Weights of a small self-supervised image encoder: 10400 steps.
Rows from block 9, named by matrix and row number. Rows with one number belong to one neuron. Each number is 128 + 32 x the weight over its row's rms, rounded and kept within 0 to 255. All counts start at 0. After the name is the row's rms in percent of the matrix's.
# fc1: MLP up (model.blocks.9.mlp.fc1.weight, 384x192), inputs 39-77
# fc2: MLP down (model.blocks.9.mlp.fc2.weight, 192x384, transposed), outputs 39-77
fc1.287 104 [129  96 119 143 110 237  95 188 177 111 154 100  99 136 119 136 155 130  91 194 128 152 168 155 160  81  96 146 146 135 129 115 108 157 140 137 155 151 131]
fc1.288 093 [127  65 146 133 128 130 127  84 121  38 102 132 112 105 142 121 141 124  91 200  56 120 178 139 181 135  57 134 122 134 124 158  84  64 151 154  98 125 106]
fc1.289 099 [118 190 130 181 119 178 110  85 137 137 115 127 133  51 109  97 155 168 121 101 162 159 161 141 102 110 179  97 140 125 138 164  89 130 189  82 101 165 109]
fc1.290 118 [ 88  76 106  92 139 182 117  93 117 188 134 139 113 116 163 162  85 153 171 168 132 150 116 142  95 141 107 131 145  85 147 187 133  94 187 128  59  96 119]
fc1.291 096 [129  77 139 114  82 147 121 112 154 101 117 106 147 177 125 151 154 128 124  96  99  62 124 137  61 172  87 162 102 128 126  85 122 140 117 156 130  79 129]
fc1.292 083 [122 164  91 125 116 205 114 143 128 125 196 115 172 125 157 124 113 136 126 130 103 141 158 132  89 119 142 131 150 154  99  98 127 130 139 129 137 162 155]
fc1.293 106 [120 127 120 123 175 159 119 142 135  65 125 146 100 134 112 138 169 152 142 148  98 118 125 112  99 167  98 105  78 126 118 108 154 142  95 115 145 110 135]
fc1.294 081 [124  94 168 102 143 153 134 121 119  79 114 127  94  82 192 149 120 104  83  67 128 183 108 181  98 108 108 161 118 108 159  83 108 121  95 183 146 116 188]
fc1.295 097 [ 93  99 130 101 125  95 203 159  92 122 121 120  83 140 144 146  96 106  90 106 127 102 120 105 186 115 147  82 136 116  58 144 143 125 139 102 138 171 144]
fc1.296 098 [136  93 158 132  84 112 152 132 129  91 124  94 117 175 148  93  82 123 147 143  89 119 167 112 105 134  40 110 177  96  93 141 161 110 143 140 138 127 116]
fc1.297 094 [114 121 103 179 134 171 112 112  77 106 118 153 125  82 177 124 112 147 118 173 168 107 135 145 116 171 172  81 163 127 168 113 123 129 115 113 182 152 102]
fc1.298 097 [ 81  71 133 167 137  37  91  99  59 102 167 146 102 148 117 114 110 146 139  37 114 101 159 125 136 143 143  90 183 146 201 140 159 104 102 125 136 125  91]
fc1.299 088 [133 112 167 168  89 164 141 103 116 101 116 149 132 121  97  90 107 123  75  64  74  80 145  72 130  97 117  83 124 167 103 146 126 117  60 113 104 103 166]
fc1.300 095 [116 152 103 157 180  78 136  85 146 129  91 186 128 212 122 114 139 131 128 166  97 169 113 114 149 140 136 133 130 162 163 148 189 133 136 131  79 110 102]
fc1.301 096 [137 155 154 172 131 111  55 103  96 134 134 134 111 142 121 164  85 142 115 171  94 108  63 104 132 163 107 141 162 145 160 117 134 138 137  83 190 108 148]
fc1.302 090 [158  76  62 117 141 162  79 111 155 139  96  92 183 122 171 122  72  79 173 163 157 128 133 104  56 134 156 129 150 130 182 136 112 116 106 144  77 148 101]
fc1.303 093 [144 112  93 104 139 130  91 123 158 132 108 135 186  45 167 134 147 117 120 159 144 154 191  94 137 131 131 137 140 113 130 110 132 149 174  90 154 165 133]
fc1.304 099 [134 184 140  84 142 131  99 139 134 114 119 125 115 179 169 144 118 119 103 153 116 132 145 100 137  77 131 138 160 127  98 133  80 111  65  95 191 157 207]
fc2.287 094 [166 124  88 177 144 121 145 100 121 157 143 201  99 141 161 136 135  99 127  65 102 172  81 101  89 119 179 161 153  96 223 130 155 109  80 116 107 164 111]
fc2.288 099 [141  74 145 118 115 144 137 167 148 199 126  99  71 159 104 179 120 146 155 136 165 135  89 142 117 128 144 119 117 134  61  74 124 143 113 122 223 120 132]
fc2.289 093 [105 120 142 169 157 114 176 100 184 120 133 102  83  70 143 114  82 174 124 172 170  55 121 138 126 109  92  90 108 151  80 131 121 125 104 150 149 126  63]
fc2.290 096 [103 192 135 189 170 168 136  96 185  85 119 146  62 142 158  96 155 111  22 125 113 106 165  94 157 127 105  98 133 152 165  90 116 127 165 141 118  85 129]
fc2.291 096 [137 164 106 139 142  45 112 111 117 104 148 139 156 126 114 132 104 108 138 164 166 117 119 109 137 110 112 105 160  90 140 122 142 132 160 107 142 148 100]
fc2.292 101 [106  88 141 136  97  99 186 111 121 134 126 153 112  88 133 120 111  88 111  96 121 105 125 136  14 143 112 115 159  82 131 132 117 146 143 127 113  67 135]
fc2.293 104 [118 155 105 117 101  84  93 155 201 138 140 175 189 128  50 134 191  77  92 101 108 125 135  86 194 103 144 121 176 123 166 163 117 151 111 127 112 169 132]
fc2.294 091 [178 137  94 178 188 145 105 156 113 162 115 128 132 165  74 104 117 162 121 121 132  66 143  74  62  94 103 145 145  91  94 126 142 118 118 106 128 149 171]
fc2.295 090 [122 152 142 153 158 133  89 129 117 130 154 162 166  67  95 139 146 135  99 173 124 142 127 142  88 108 135 132 121 119 159 122  97 174 192 112 133 162 140]
fc2.296 102 [141 115 117 116 187 175 144 148 167 168 126 122  87  84  83 149 187 142  32 123 155 135 133 101 116  96 158 120  90 112 141 123 136 170 134 154  65 132 108]
fc2.297 104 [106 161 157  88 118  90 197 149 131 174 142  79 143 148 134 136 173 114 100 113 151  80 125 111 114 151 124 144 114 144 133 180  80 155 145 202 107 154 147]
fc2.298 118 [ 96  98 124 164 128 126 163 115 128 119 134 120 104 148 158 133  98 129 118  63  77 113 111 103 125 122 151  68 171 195 122 134 118 128  70 116 147  81 104]
fc2.299 101 [105 153 121 151 111 154 171 175 108 190 108  47 147 169  94 156 137 116 132 154 193 138 130 134  99 137 122  95 119 115 149 100 159  82  87  44 158 116 141]
fc2.300 104 [113  98 142 131 110 158  75 125 160  81  95 122  82  73 101 107  90  99 130 124 186  90  72 111 123 163 149 143 159  92 165  34 124 129 124 173 143 220 130]
fc2.301 088 [121 117  41  71 139 136 183 151 112  78  80 125 176  71 112 149 113 146  61 110 154 135 206 102 185  79 168  94  80 110 135 149 114 119 116 167 143 159 116]
fc2.302 104 [129 100 181 154 124 108 106 148 165 181  64  79 106 113 136  72 129 140 191  95  95 125 135  76 125 108 139 100  86 124 102 112 124 198  94  58 154 142 145]
fc2.303 100 [ 83  79 125 157  64 104 167 182 156 134 127 135 125 153 142 106 143  93 117 103  87 137  87 153 154  99 117 106 138 147  94 167 159  89  70 122  81 138  92]
fc2.304 104 [ 93 137 160 107 101 187  82 123 114 151 138 138 163 140 127 145 112 100 174 119 175 139  89 114 118 118 190  87 101 125 130 141 168 137 167 100 179 142 105]