From a checkpoint of a small self-supervised image encoder: width 192.
Rows from block 11 of a small self-supervised image encoder, named by matrix and row number. Rows with one number belong to one neuron. Each number is 128 + 32 x the weight over its row's rms, rounded and kept within 0 to 255. All counts start at 0. Numbers have three digits each.
After each neuron's rows are labels from the 100 images, of 14848, where the neuron reaches its highest value: "strongest on" is what is common among them. Only what is clearly more common there than usual is listed. The data: capsule endoscopy frames (Kvasir-Capsule). In brackets: how many of the 100.
# fc1: MLP up (model.blocks.11.mlp.fc1.weight, 384x192), inputs 96-191
# fc2: MLP down (model.blocks.11.mlp.fc2.weight, 192x384, transposed), outputs 96-191

fc1.138:137142059086125189111163089080174048115163115133142098101156102113117127200158155160176139156128148113116154159155199108108197096085147157138106128068174126096110126142152133120075097118177148149095099141095157114123186116136100155134168155091130130154117082138117128195112141103146106130
fc2.138:113162172130075114105182149125152164174142126147199138167132140114133157064105119156103098063112106155122111102037099109129154122096096119111213135172085112107155127087144131174176217087068103096114162155155132141107073145197126138125150094175116094090074185152146110103115112204056114094
strongest on: finding: blood fresh (67)

fc1.22:102126120173231145119108160086106211110067164119106061148126155120123087191120111119100111170103148148110110204115132129124085101094125105117182154118118119105079130101121133092096136078110156111184163181136106149146167148136090154055146057160110179176111145144116143102149137131192113123
fc2.22:125116100103114121136141127132119116104154127132152094160088123093137096153191123119155102120104102051065090191126140128183141101082083139158140100094127121137166112104139130147126074101106143082129164074121137127141108136104161055132172178109153104119143139089164073086090110080160111100
strongest on: finding: ileocecal valve (35)

fc1.184:146118132143126129134152121129111066158155096117159163169106079092199132143177177132159136139145122146180110128111215149127134183124185167134111123152149141114153170149140138075089130140161134089082121088147097140176148176112158143141104116165110102179146133151098094142122171129099123163
fc2.184:099140150116149151057119105167123140112118130132163145104072088127084124130163122125131117151142203158110082171095151156130156093158141153192114162142134186137171120150120094147130164077084136087101131122125148109172135093171111117128205156058084137122125102107206061120152160085131091156
strongest on: finding: pylorus (25)

fc1.362:143140135094119084184043150090097125145142135134162091152092155175156153147114131127181115123193102110108199167113149161187114138103129094111084163184153186078093108126156099141087168112153145124173146096157146100102110164136084129130151161115197085065118142141122179112110127127167191130
fc2.362:119128137085178145127171121129170148160164069156121141177150116139185176134177090123118124075117124082192120147183126113110170082166118172163131149085160134097109110127170149141142131099145123068119153111158112122158145181159127073128197114114068119139146132115114114145120098136147094104
strongest on: finding: reduced mucosal view (31)

fc1.10:146092129088098084140136157154092100152100090125118109163075101091172179111123134164121164149154088110110101114150093112097179160100113126106163208141187158127131107121128116182128097076095117116114115179051116136103140125142137186106141096143129150099164116131160109144134137126072088114
fc2.10:156086136142046120134134113098119165126136110134126125123114117117124104166140074084141155126104200137177108150084141117176159128155154134105068145105084088122118119137124220141134116135139137095145105137095119141108165133118160115154158121111182192144122050157148125129093137150151100112
strongest on: finding: reduced mucosal view (47)

fc1.146:173107187115103141176126126098101128177094105091138109170132163094118109107202164106158123145105174127100150097092164120166099199032127123158121149106059115150123098102121104167093124106167120152123096116100141148053146107180150099176137082167169190159149152142132141137146163165194127138
fc2.146:100103146100149141104116143102149103119165081090141188135140109126100086146138139138089140129118129126137152158109148077124148115124148092112134114168101081145141100129120124142175098134046144165134132159099118199108149138086140143179140174139147095098100069154127098117104143104123128140
strongest on: finding: reduced mucosal view (85)

fc1.379:094181171151120146154227112071128110148148188122148130134095095133154111119111151163115115118190203147162154111145104090240102149110129096165132106189120110110142127145140118083125076142080129149170126113132125151119127129173138138144129127100054121124058182120148176131175109158085126133
fc2.379:162139136096145124132105159116087121186105158155134183137125102169098178123109073113092121184127125144135180117141135165183113079071174147144182139078075128157136082171138090168095142075153143132178145092177129117077120141133159133108115094118126087136189123109119143134153197122108155110
strongest on: finding: ileocecal valve (41)

fc1.182:165151121135115105094205152113105117141148166164134099125081151112155146111129133144117191147177119117095134148122119175192046125195060184106132072113065121194164075122165147119179110122111049101154150143100132140175100150149140106162079165124140186093074137158137104121085139122172174157
fc2.182:136099154157079165121100131109076200099159126137179135151144121157139116138116107089100027144149124139078130140134127108133113162104061115112068131124156165167097141106123088159152123142146177090113179093148127123167141140118174114145143120117082103200161154143095136157180131093144137098
strongest on: finding: pylorus (25)

fc1.256:113107132161150144165163133095112170110052180124165153172120137142120187157154185191142145137120092099109158141194106120085104178171164107126108169138143099149218143112153101144127058114076168133121166164042057162125098117164126126143142075101126136199115104147174121110140128137141096112
fc2.256:062116112158109153155138095117070176135119116085139111124119123145132135140119070157155062191086086145155190131122119071165115171151109165129156129133061129058088174099085143118129110090143129185126126076132111129140152165113166150115172099116056126116068123175157094040138107142167114132
strongest on: finding: reduced mucosal view (37)

fc1.3:179145185128170084132171090143114157089100188125161125106146141166169118109139167156151189165142145113146130163153126135156122157126140143165129162122127155144137120104220099181129077067126155084010113103095155094106100149178094107136150190095120114075117026114139129166138124145143156134
fc2.3:098100152131087152104116108076175072091113147125046144202127157111142116126136111106111099099171068118045112184127100087089107126151110120123132184115155104163109108136090139140113154101110132123174166113154107134190107149142124110112135111093159161089161140100153106113190130126103061099
strongest on: finding: pylorus (46)

fc1.64:133097165069133128155115156161191091157131147166155128141105163068087112139096130139128130138095144151194085144051139097150108149142154173159111062056120140122069170154131115097143106113170077152091130132203130121116103097128132111142165244143107115102146122112123143083119111178119152191
fc2.64:127125152170121121106134116148142112147091168138130168096102152148161082122132106119150075065119123186147157111083100107220154117195054117133067113105088136143135136103110117186112117118102106164142096117073088110069145103103102130152106110171117117154158124092099129122177164103145099081
strongest on: finding: pylorus (32)

fc1.263:198112115140119096156065160148065145135071154176154157143061131145136171133065213140179110118036112103107124098080123075123141107126108111101100161117168130090127100111152165086187161205152089140190092098087106167174144097105091135089159155150168135164161157105099068138154141135097118148
fc2.263:110173085141215122116126049124147150152110098130072166112131123125115157144163075107111171101168117109109098178131135143108109143214111139118175118107151133125114154204107197149149087107157070147085143155143157149082197193111164086141138093150137072142092171068164095105144105140204152164
strongest on: finding: reduced mucosal view (34)

fc1.111:130163152130129154151208130095130104162159114098115135134111083097174133100107145156137090174103139085158070083163103101158121152143085160119080100143160146164128143133076203186137147142095147179169106092206127159113118173162122085179106082126139095112096119149138098080108158153094134109
fc2.111:145150148126116136145174180159156119080121144124115071064156147171147111101129191143067125111149055153098114186119121135176105138154158136121061164189140183141135108130110147137124128144074111110121171109155127143056145174150177092091138142154091129177141083087122042086159178114131161125
strongest on: finding: pylorus (47)

fc1.150:147233165098126131104084191068130098086173126120098109122126125161085156174133156124133128087137175220143154180097176167134093122165090150128130123137123136103156087164108106141058157069136120145143123132179200102114149107209156133122075130082162110116150098102122070175086112140116110119
fc2.150:099124141185153119113156102124101133147166217125129123169143113143113108165090196127152129138095143133132120094106138117103092119119084125219142121158138159158146085149155142150113064169111116119145110144145176174102110174147162102069115102091123168134158131128109164122157079188129124124
strongest on: finding: angiectasia (26)

fc1.301:104132125121131093166193144132166074123110167106166146189116080068131128120117090131141173099175128118145062152103137130133080167137133075175072144193132107197113126090207126107097133127059096106125132129220155125149137114171117060155160137098097120117069099141149072143141126156135133143
fc2.301:112057107151131149176116131131130126106166100144115126134125072157099091126136154078145111125136116103185189142138102135144117121164191120092081132140131100142131117168135174103099135083139137139040104084159122132136113148084166121109136158174131075111095119089126124132153164090142101178
strongest on: finding: ulcer (40)

fc1.169:116105145149102172159135156124078087101118170185152160193129101115130111171091073129170120173158138135179152130157135153152144119148135123113109182170115098208124145131123130128185127145086162152134087162166127172104098132116169176112169155116105090178133126167117140137146156134155108126
fc2.169:079149146137088145115136110129103119131101214158155165115158073148081151086089159135130116147165071093160096073130150142159146126150040193119114111126115136122117116134127044124123157092133137126167085121168081102132144132174151165089137155115134131156109168157147166069155135093089147082
strongest on: finding: angiectasia (39)

fc1.74:144084144155094143111150147073113066142162131100096137138128157160110130112101125086164170161174187111110128092140097104139139159055173132059069052136186177099138110161101159183061127144143123125115083154166150115106153137128113141111061185129174128096173137096135070190117145156141169042
fc2.74:073119089113109102129151148222145164091152157153141098160155169210108114091151163127090201190188166122149163115124173122105134097116100133155154157132092104083141131114115181140155119053153154131095127138154177120145141110170164050160109057089081136097137142062134133088107097163142086168
strongest on: finding: angiectasia (29)

fc1.375:122126132050139158132039174125085176109094137133136048096139187116169176117107132103107181116125128104151104140121176128164122125179114105081160125183156088131146134137101138089062122115075110158110101077156088123175159174114131086124151116131139126117106116087096108111122068080101042069
fc2.375:165112156066142142114106117184141115200130050040110117160153090152130062145154157124131119139061148112071101153121092113146130143146123128152168083116097142126156136085098116140177150131154167128152107111103146177102093112157123164149130149197197113155071106142180144149124164138119105192
strongest on: finding: reduced mucosal view (35); finding: ileocecal valve (27)

fc1.225:107066138136091163186157097174101109191130109124142136140104160092047145130132111153120101141118101176125071175148090134145098155115141158133138115150149161145178164171144137180143190126173130094149172154160126175095121110145118133112158120094188211097143137173111176103156138175120118149
fc2.225:192133147133114131106127191124153116122154135145200090070118146104174122150123160126145142145129130083093145133132141133196122105142091194133183091136111135077132116150118164071089095176112158106137126106112151086088151114028159069119087192144077089126111096106115087121070112102134134103
strongest on: finding: reduced mucosal view (35)

fc1.47:127070130135164124165124132096107104133141132144141147151094113094134133154122169122196150157185050125109120117147173147171103143116144104158132126128163102203100141081168108183113182117081130136074099150152178160085162143130049157086086111116127104156086073143136065115176147151171167189
fc2.47:128123077122166154136082130098143101096182149158081135115066135174123126055143155108171128157131204107161116094104114121148138144116118169074151079172175137135089110192122125146099153129159096078143145141089108123136131094154190088169139156091186109131122158091144128148096108123042125127
strongest on: finding: ulcer (32)

fc1.62:135077114120102123150041145129131103064130089121098121117144116155103100134104113088085114179153188085110078067096124162162128094131165129117105092049075174115150193085085115114153070111104139110148125110152141161114099153168131142116151146072083131121099178202060060079099036131089122077
fc2.62:146097092099180123122078101118162111147172145106118116118093172169159155117097109103196114169130143089093122109140172201093106111073114137186128165113124125126144150157128129116090153160149120152115094109149095124095140163172162116086134125070171177159118032163123129214144121144151091173
strongest on: finding: blood fresh (26)

fc1.80:069151103132133143123133164118178163144137162121160120173123154094150106115047151112098175200137097195140114082133154187128067105094144089135140134081171114174107193158122131117113152068037138069110189150101091114051087061172107087108141148134170131117099134129129138145162138133145185114
fc2.80:116134121115171172117108163151077102185155095130134128102136103135164104104125116105115108153183124179128124123108104086131152142057197144109108157149130132088121143140172167144087167170152145155098147096145129192089137118171129085135137118139154075174067056086096141128072139141053090113
strongest on: finding: ulcer (43)