A small self-supervised image encoder, trained from scratch.
Model: 2.89M parameters, 32-pixel images, arch mlp_mixer, norm layernorm, activation gelu, patch size [4, 4], layers 14, width 192.
Training: soap at rate 0.0035, 10400 steps.
Data: trained on capsule endoscopy frames (Kvasir-Capsule), 42238 training examples, 126.1 epochs.
Rows from block 11 of a small self-supervised image encoder, named by matrix and row number. Rows with one number belong to one neuron. Each number is 200 + 20 x the weight over its row's rms, rounded and kept within 0 to 999. All counts start at 0.
Before each neuron's rows are labels from the 100 images, of 14848, where the neuron reaches its highest value: "strongest on" is what is common among them; "place" is the part of the image that holds the peak. Only what is clearly more common there than usual is listed. The data: capsule endoscopy frames (Kvasir-Capsule).
# fc1: MLP up (model.blocks.11.mlp.fc1.weight, 384x192), inputs 0-95
# fc2: MLP down (model.blocks.11.mlp.fc2.weight, 192x384, transposed), outputs 0-95

strongest on: finding: pylorus
place: bottom left; centre
fc1.182,218,211,175,161,164,215,198,216,211,200,168,209,188,213,218,199,172,218,227,193,190,185,169,180,175,169,201,187,215,216,200,190,232,229,219,176,222,188,186,193,167,220,193,237,188,172,191,190,200,196,157,186,201,225,197,153,211,207,168,203,201,219,214,189,202,180,205,189,183,191,184,208,203,213,189,233,209,190,199,176,214,207,208,202,197,200,171,198,222,196,182,178,202,222,179,199
fc2.182,184,222,257,199,225,203,220,168,188,207,183,173,185,194,196,189,142,206,201,222,237,194,232,206,213,203,221,181,211,206,211,201,202,177,176,176,180,219,205,245,210,199,193,223,173,241,223,187,226,204,207,228,222,205,168,197,180,174,213,208,167,191,198,198,198,184,172,211,203,230,147,212,225,181,176,195,227,209,219,197,170,216,216,193,223,204,193,196,186,202,241,200,237,188,200,207

strongest on: finding: ileocecal valve
place: bottom left; bottom right
fc1.63,136,188,218,196,174,207,198,221,231,220,179,185,208,193,233,202,171,219,207,211,164,201,194,203,224,188,182,245,176,205,237,216,169,201,168,220,181,252,237,188,213,199,190,179,179,230,220,195,193,172,210,185,188,203,213,212,197,223,208,235,180,214,200,187,188,192,212,226,193,188,202,177,217,209,192,201,191,206,198,175,231,181,196,222,218,209,207,205,207,165,237,207,212,199,207,203
fc2.63,158,197,208,188,187,220,212,199,195,198,244,182,201,167,177,203,203,216,218,186,193,183,184,181,212,253,211,185,177,226,185,210,193,190,191,179,193,188,209,202,196,196,236,197,186,186,202,191,169,195,187,192,196,227,190,216,176,189,225,196,193,195,222,207,169,200,205,210,232,202,243,209,188,192,209,185,221,199,212,193,224,199,176,199,188,189,197,221,228,202,214,143,202,193,225,196

strongest on: finding: ileocecal valve; finding: foreign body
place: centre; middle right
fc1.198,218,205,245,170,193,219,197,215,184,211,195,226,218,211,244,204,197,175,208,177,143,185,196,194,187,213,253,222,235,195,182,212,190,218,220,239,230,197,153,222,194,222,245,196,184,174,194,157,236,220,199,221,203,213,200,164,205,206,213,228,192,251,176,239,185,186,218,230,189,168,216,209,207,198,189,166,168,218,190,206,201,193,187,201,221,208,197,195,207,182,182,214,194,201,210,196
fc2.198,190,220,201,231,208,243,193,197,236,186,204,206,180,172,212,178,240,207,208,200,203,227,211,224,207,186,204,217,219,205,221,198,221,215,191,196,201,173,185,207,204,222,230,194,204,198,182,209,189,207,191,178,265,234,197,189,167,179,199,193,173,167,211,234,226,178,159,212,203,179,220,209,236,196,189,198,181,218,186,223,207,191,223,228,192,241,181,176,193,188,222,195,196,172,173,202

strongest on: finding: foreign body
place: bottom left
fc1.381,225,181,200,178,199,212,212,218,230,207,213,222,223,226,182,185,207,179,191,202,160,188,220,198,168,235,214,230,239,201,188,192,184,224,187,220,178,179,131,193,188,207,210,187,151,186,188,210,183,222,222,235,229,208,201,200,208,249,195,214,219,234,185,215,193,178,201,222,174,181,192,226,204,162,158,204,168,190,193,193,214,239,183,209,213,200,185,210,214,186,226,178,194,241,204,210
fc2.381,207,204,172,221,220,185,240,186,201,206,190,210,181,186,204,205,173,205,207,234,237,165,192,208,214,193,205,207,203,197,202,212,218,210,221,223,229,198,216,182,161,228,171,187,222,172,185,224,185,194,191,190,192,204,196,237,192,171,195,196,190,190,213,205,195,193,182,202,199,252,203,228,206,211,192,192,177,164,191,200,199,203,191,178,227,195,217,167,174,173,198,221,163,178,200,214

strongest on: finding: pylorus
place: bottom left
fc1.207,218,177,216,187,195,155,184,207,198,195,187,235,202,218,228,176,214,197,199,187,207,197,220,202,204,183,202,199,256,192,192,221,213,199,182,198,223,209,157,223,208,213,192,183,199,198,211,215,190,227,166,213,183,187,161,187,236,208,171,195,227,191,192,230,197,260,214,186,213,199,225,213,212,212,212,221,195,209,219,204,202,224,183,207,210,217,211,207,198,153,206,200,210,197,206,209
fc2.207,236,166,209,194,193,196,219,180,227,202,182,192,193,205,193,153,215,182,195,175,192,216,208,190,186,195,215,218,190,229,168,206,205,230,222,199,196,184,194,176,217,163,203,230,189,194,196,190,220,173,161,178,192,223,192,197,215,248,117,188,224,187,205,210,221,199,197,168,187,214,171,180,202,190,215,206,151,203,202,192,193,185,186,235,209,241,213,201,181,215,206,223,201,174,222,182

strongest on: finding: pylorus
place: bottom left
fc1.184,205,209,223,256,201,192,231,205,193,210,168,214,208,217,201,223,198,205,197,163,264,185,187,192,169,183,179,208,205,189,194,186,234,235,173,194,219,206,154,221,198,203,200,204,186,189,225,209,221,223,210,212,183,222,210,212,232,217,163,252,189,167,232,221,232,192,221,220,220,196,204,229,233,195,190,208,213,203,210,202,215,220,199,191,221,214,235,220,191,166,180,219,221,184,214,227
fc2.184,197,215,214,169,218,214,131,216,190,238,162,219,189,216,188,200,205,198,208,174,175,189,201,210,185,206,188,183,129,194,198,207,229,190,216,244,222,193,210,184,235,208,207,221,222,211,226,209,205,227,184,191,197,208,238,209,220,219,156,182,182,230,208,217,202,193,199,197,211,199,179,175,206,217,215,224,191,166,201,199,208,211,181,199,204,202,181,208,223,210,213,195,189,216,191,179

strongest on: finding: ileocecal valve
place: middle right
fc1.343,201,227,192,196,163,194,193,212,184,173,206,180,191,224,206,232,192,188,167,175,207,226,211,201,194,211,243,217,168,179,184,178,225,223,186,195,188,243,213,227,173,238,219,184,193,188,207,224,232,176,183,159,175,187,221,213,187,183,208,223,211,225,236,221,199,217,242,215,246,189,193,214,222,187,233,177,198,189,238,201,217,199,191,195,232,197,187,228,203,183,172,223,186,190,196,184
fc2.343,177,202,204,214,207,191,186,195,187,206,171,214,169,179,202,200,190,214,228,206,183,212,172,196,192,210,208,209,220,182,229,202,184,190,198,210,189,191,227,180,199,193,202,163,214,229,164,192,162,221,233,185,174,202,228,223,213,140,196,188,206,203,160,209,199,178,196,188,179,215,178,168,207,208,225,228,219,194,218,229,195,203,202,185,205,221,168,200,201,215,248,197,190,222,208,208

strongest on: finding: ileocecal valve
place: centre
fc1.160,220,232,251,227,199,189,187,210,218,238,201,180,218,206,218,182,205,226,209,193,203,240,196,199,222,201,210,223,184,234,167,254,207,205,189,212,207,231,194,191,196,213,187,208,227,182,184,189,194,211,200,171,236,206,185,219,212,181,204,186,202,186,195,178,194,187,218,210,209,228,168,169,208,228,176,234,207,220,179,219,240,192,170,209,211,218,217,224,190,231,207,214,268,198,206,215
fc2.160,168,179,179,192,202,195,213,219,192,185,205,232,184,233,149,186,190,188,194,193,192,195,220,227,174,224,186,182,198,223,227,207,165,194,222,203,168,200,216,207,183,206,209,234,201,196,201,179,239,216,204,224,171,211,218,201,197,212,200,205,198,174,194,225,200,225,205,198,228,183,223,192,181,209,208,194,223,193,214,181,181,191,189,226,222,172,172,204,211,187,174,165,185,241,238,223

strongest on: finding: ileocecal valve
place: middle right
fc1.95,194,180,207,228,237,192,211,186,223,213,217,208,186,222,160,185,206,167,208,161,196,192,189,198,176,213,211,209,192,202,180,209,199,230,207,231,216,174,187,187,196,215,218,186,196,219,201,201,227,206,202,227,249,167,196,184,213,195,183,186,202,208,215,232,222,219,214,249,228,202,190,223,206,179,200,235,214,180,225,161,186,197,214,220,203,214,186,188,223,179,187,188,184,222,199,173
fc2.95,194,210,227,212,195,183,193,195,202,180,210,204,152,190,193,237,193,143,212,195,220,232,224,223,199,233,209,180,192,179,216,177,209,216,204,197,205,197,202,187,216,200,188,179,231,221,185,182,171,214,176,156,175,169,202,223,199,199,200,191,202,177,200,205,207,185,159,225,164,201,215,199,183,189,155,215,173,216,195,249,213,192,200,213,181,205,190,172,185,186,205,187,179,164,184,173

strongest on: finding: pylorus
place: bottom left
fc1.64,226,203,168,198,214,176,197,227,169,193,187,175,180,208,197,182,207,215,217,189,176,200,164,186,195,209,207,200,218,209,223,177,199,186,205,197,254,175,169,179,190,198,206,190,206,232,209,202,206,238,167,226,189,237,180,202,195,221,193,180,231,223,184,191,181,204,187,190,226,195,219,188,184,211,189,179,165,180,222,168,200,202,227,177,214,218,186,192,232,184,171,198,178,210,196,213
fc2.64,203,185,192,198,207,213,208,182,191,167,208,223,237,193,154,216,211,214,235,211,228,191,185,239,155,196,202,219,199,171,168,201,203,211,177,191,143,185,217,203,163,193,225,187,170,199,184,183,168,183,213,189,221,177,221,207,195,213,218,196,197,174,231,209,192,196,200,222,163,202,205,177,210,199,145,201,186,179,150,202,211,224,224,216,181,197,211,213,216,223,196,187,216,173,203,193

strongest on: finding: ileocecal valve
place: top left
fc1.48,195,193,166,246,201,225,220,212,191,186,187,222,188,228,186,199,217,185,180,200,202,154,182,167,220,189,232,191,223,214,181,209,214,209,168,162,194,211,164,200,175,166,201,228,170,190,233,209,227,221,192,232,260,221,177,141,201,165,196,206,195,199,205,199,223,159,167,194,200,185,197,220,213,194,202,157,206,183,202,197,183,221,214,200,231,219,176,187,191,206,224,228,202,208,201,200
fc2.48,210,180,217,202,190,167,211,207,220,208,202,225,195,185,230,185,193,167,199,208,210,179,198,171,221,210,161,172,210,201,206,212,190,199,182,204,169,165,193,215,274,185,179,173,207,197,199,195,213,169,198,207,201,226,204,218,218,183,205,198,175,177,215,203,180,234,203,186,163,207,194,194,225,196,194,200,212,213,214,202,209,217,228,231,181,192,207,205,198,219,216,210,221,186,172,214

strongest on: finding: foreign body
place: middle right
fc1.70,224,209,214,203,220,228,180,177,180,175,199,213,201,162,206,212,198,206,219,231,189,191,247,227,184,237,183,229,178,242,197,182,216,204,215,213,210,202,180,233,206,176,163,207,211,192,156,208,219,225,217,167,197,179,224,208,199,190,220,217,197,215,222,218,220,194,201,234,202,210,192,200,216,201,178,186,209,193,138,209,198,209,245,212,198,206,173,197,180,185,212,203,207,207,228,208
fc2.70,207,195,222,190,191,174,223,176,213,209,221,218,200,189,185,181,223,198,186,215,206,207,225,195,181,193,212,200,215,191,197,242,222,196,205,208,186,183,213,216,197,222,169,201,223,170,186,163,197,186,198,218,178,195,164,165,203,218,213,187,208,188,180,231,217,183,205,185,176,200,187,221,199,232,200,209,177,201,200,192,189,176,194,203,147,189,165,198,232,210,208,159,202,216,170,178

strongest on: finding: pylorus
place: middle left
fc1.111,170,175,202,195,221,220,232,209,218,158,152,221,207,191,186,179,200,205,168,216,210,176,183,223,196,206,207,205,178,208,181,206,203,210,207,182,197,207,238,238,222,174,213,158,199,180,203,180,233,202,193,218,195,190,225,176,221,192,222,203,176,227,192,211,223,232,231,215,204,192,181,228,169,176,194,180,224,200,213,188,153,241,223,220,197,220,216,202,213,198,226,191,201,204,179,199
fc2.111,224,180,182,156,207,194,239,178,225,206,200,185,205,207,229,187,203,176,180,168,221,181,186,200,172,205,190,172,201,206,198,170,209,224,164,199,176,195,225,207,195,187,175,221,242,196,200,190,185,246,179,225,202,211,218,209,232,189,174,222,173,197,195,204,198,214,172,204,200,159,201,238,207,193,182,196,192,170,202,190,217,188,219,217,220,194,185,217,209,199,221,215,229,185,218,215

strongest on: finding: ileocecal valve
place: middle right
fc1.125,202,184,170,175,192,193,172,177,200,187,230,198,205,211,225,201,230,239,225,217,193,220,212,198,225,205,181,191,217,239,218,235,222,210,162,189,196,205,219,200,219,221,191,172,187,194,198,211,209,216,212,193,231,203,213,200,212,190,221,201,205,219,187,202,168,164,174,201,166,212,216,171,167,237,167,155,211,205,192,219,211,184,219,207,209,194,192,206,231,218,196,220,223,235,210,210
fc2.125,171,200,195,196,195,195,188,229,182,216,152,198,192,203,213,210,209,203,195,174,222,173,175,184,182,219,216,210,209,185,183,185,210,175,219,210,223,206,175,226,188,215,179,233,229,232,185,183,212,160,174,220,203,197,172,195,218,203,202,204,131,216,202,186,184,170,234,180,199,186,230,202,193,183,208,185,180,178,187,167,203,214,199,183,197,181,210,204,216,195,206,224,175,205,199,212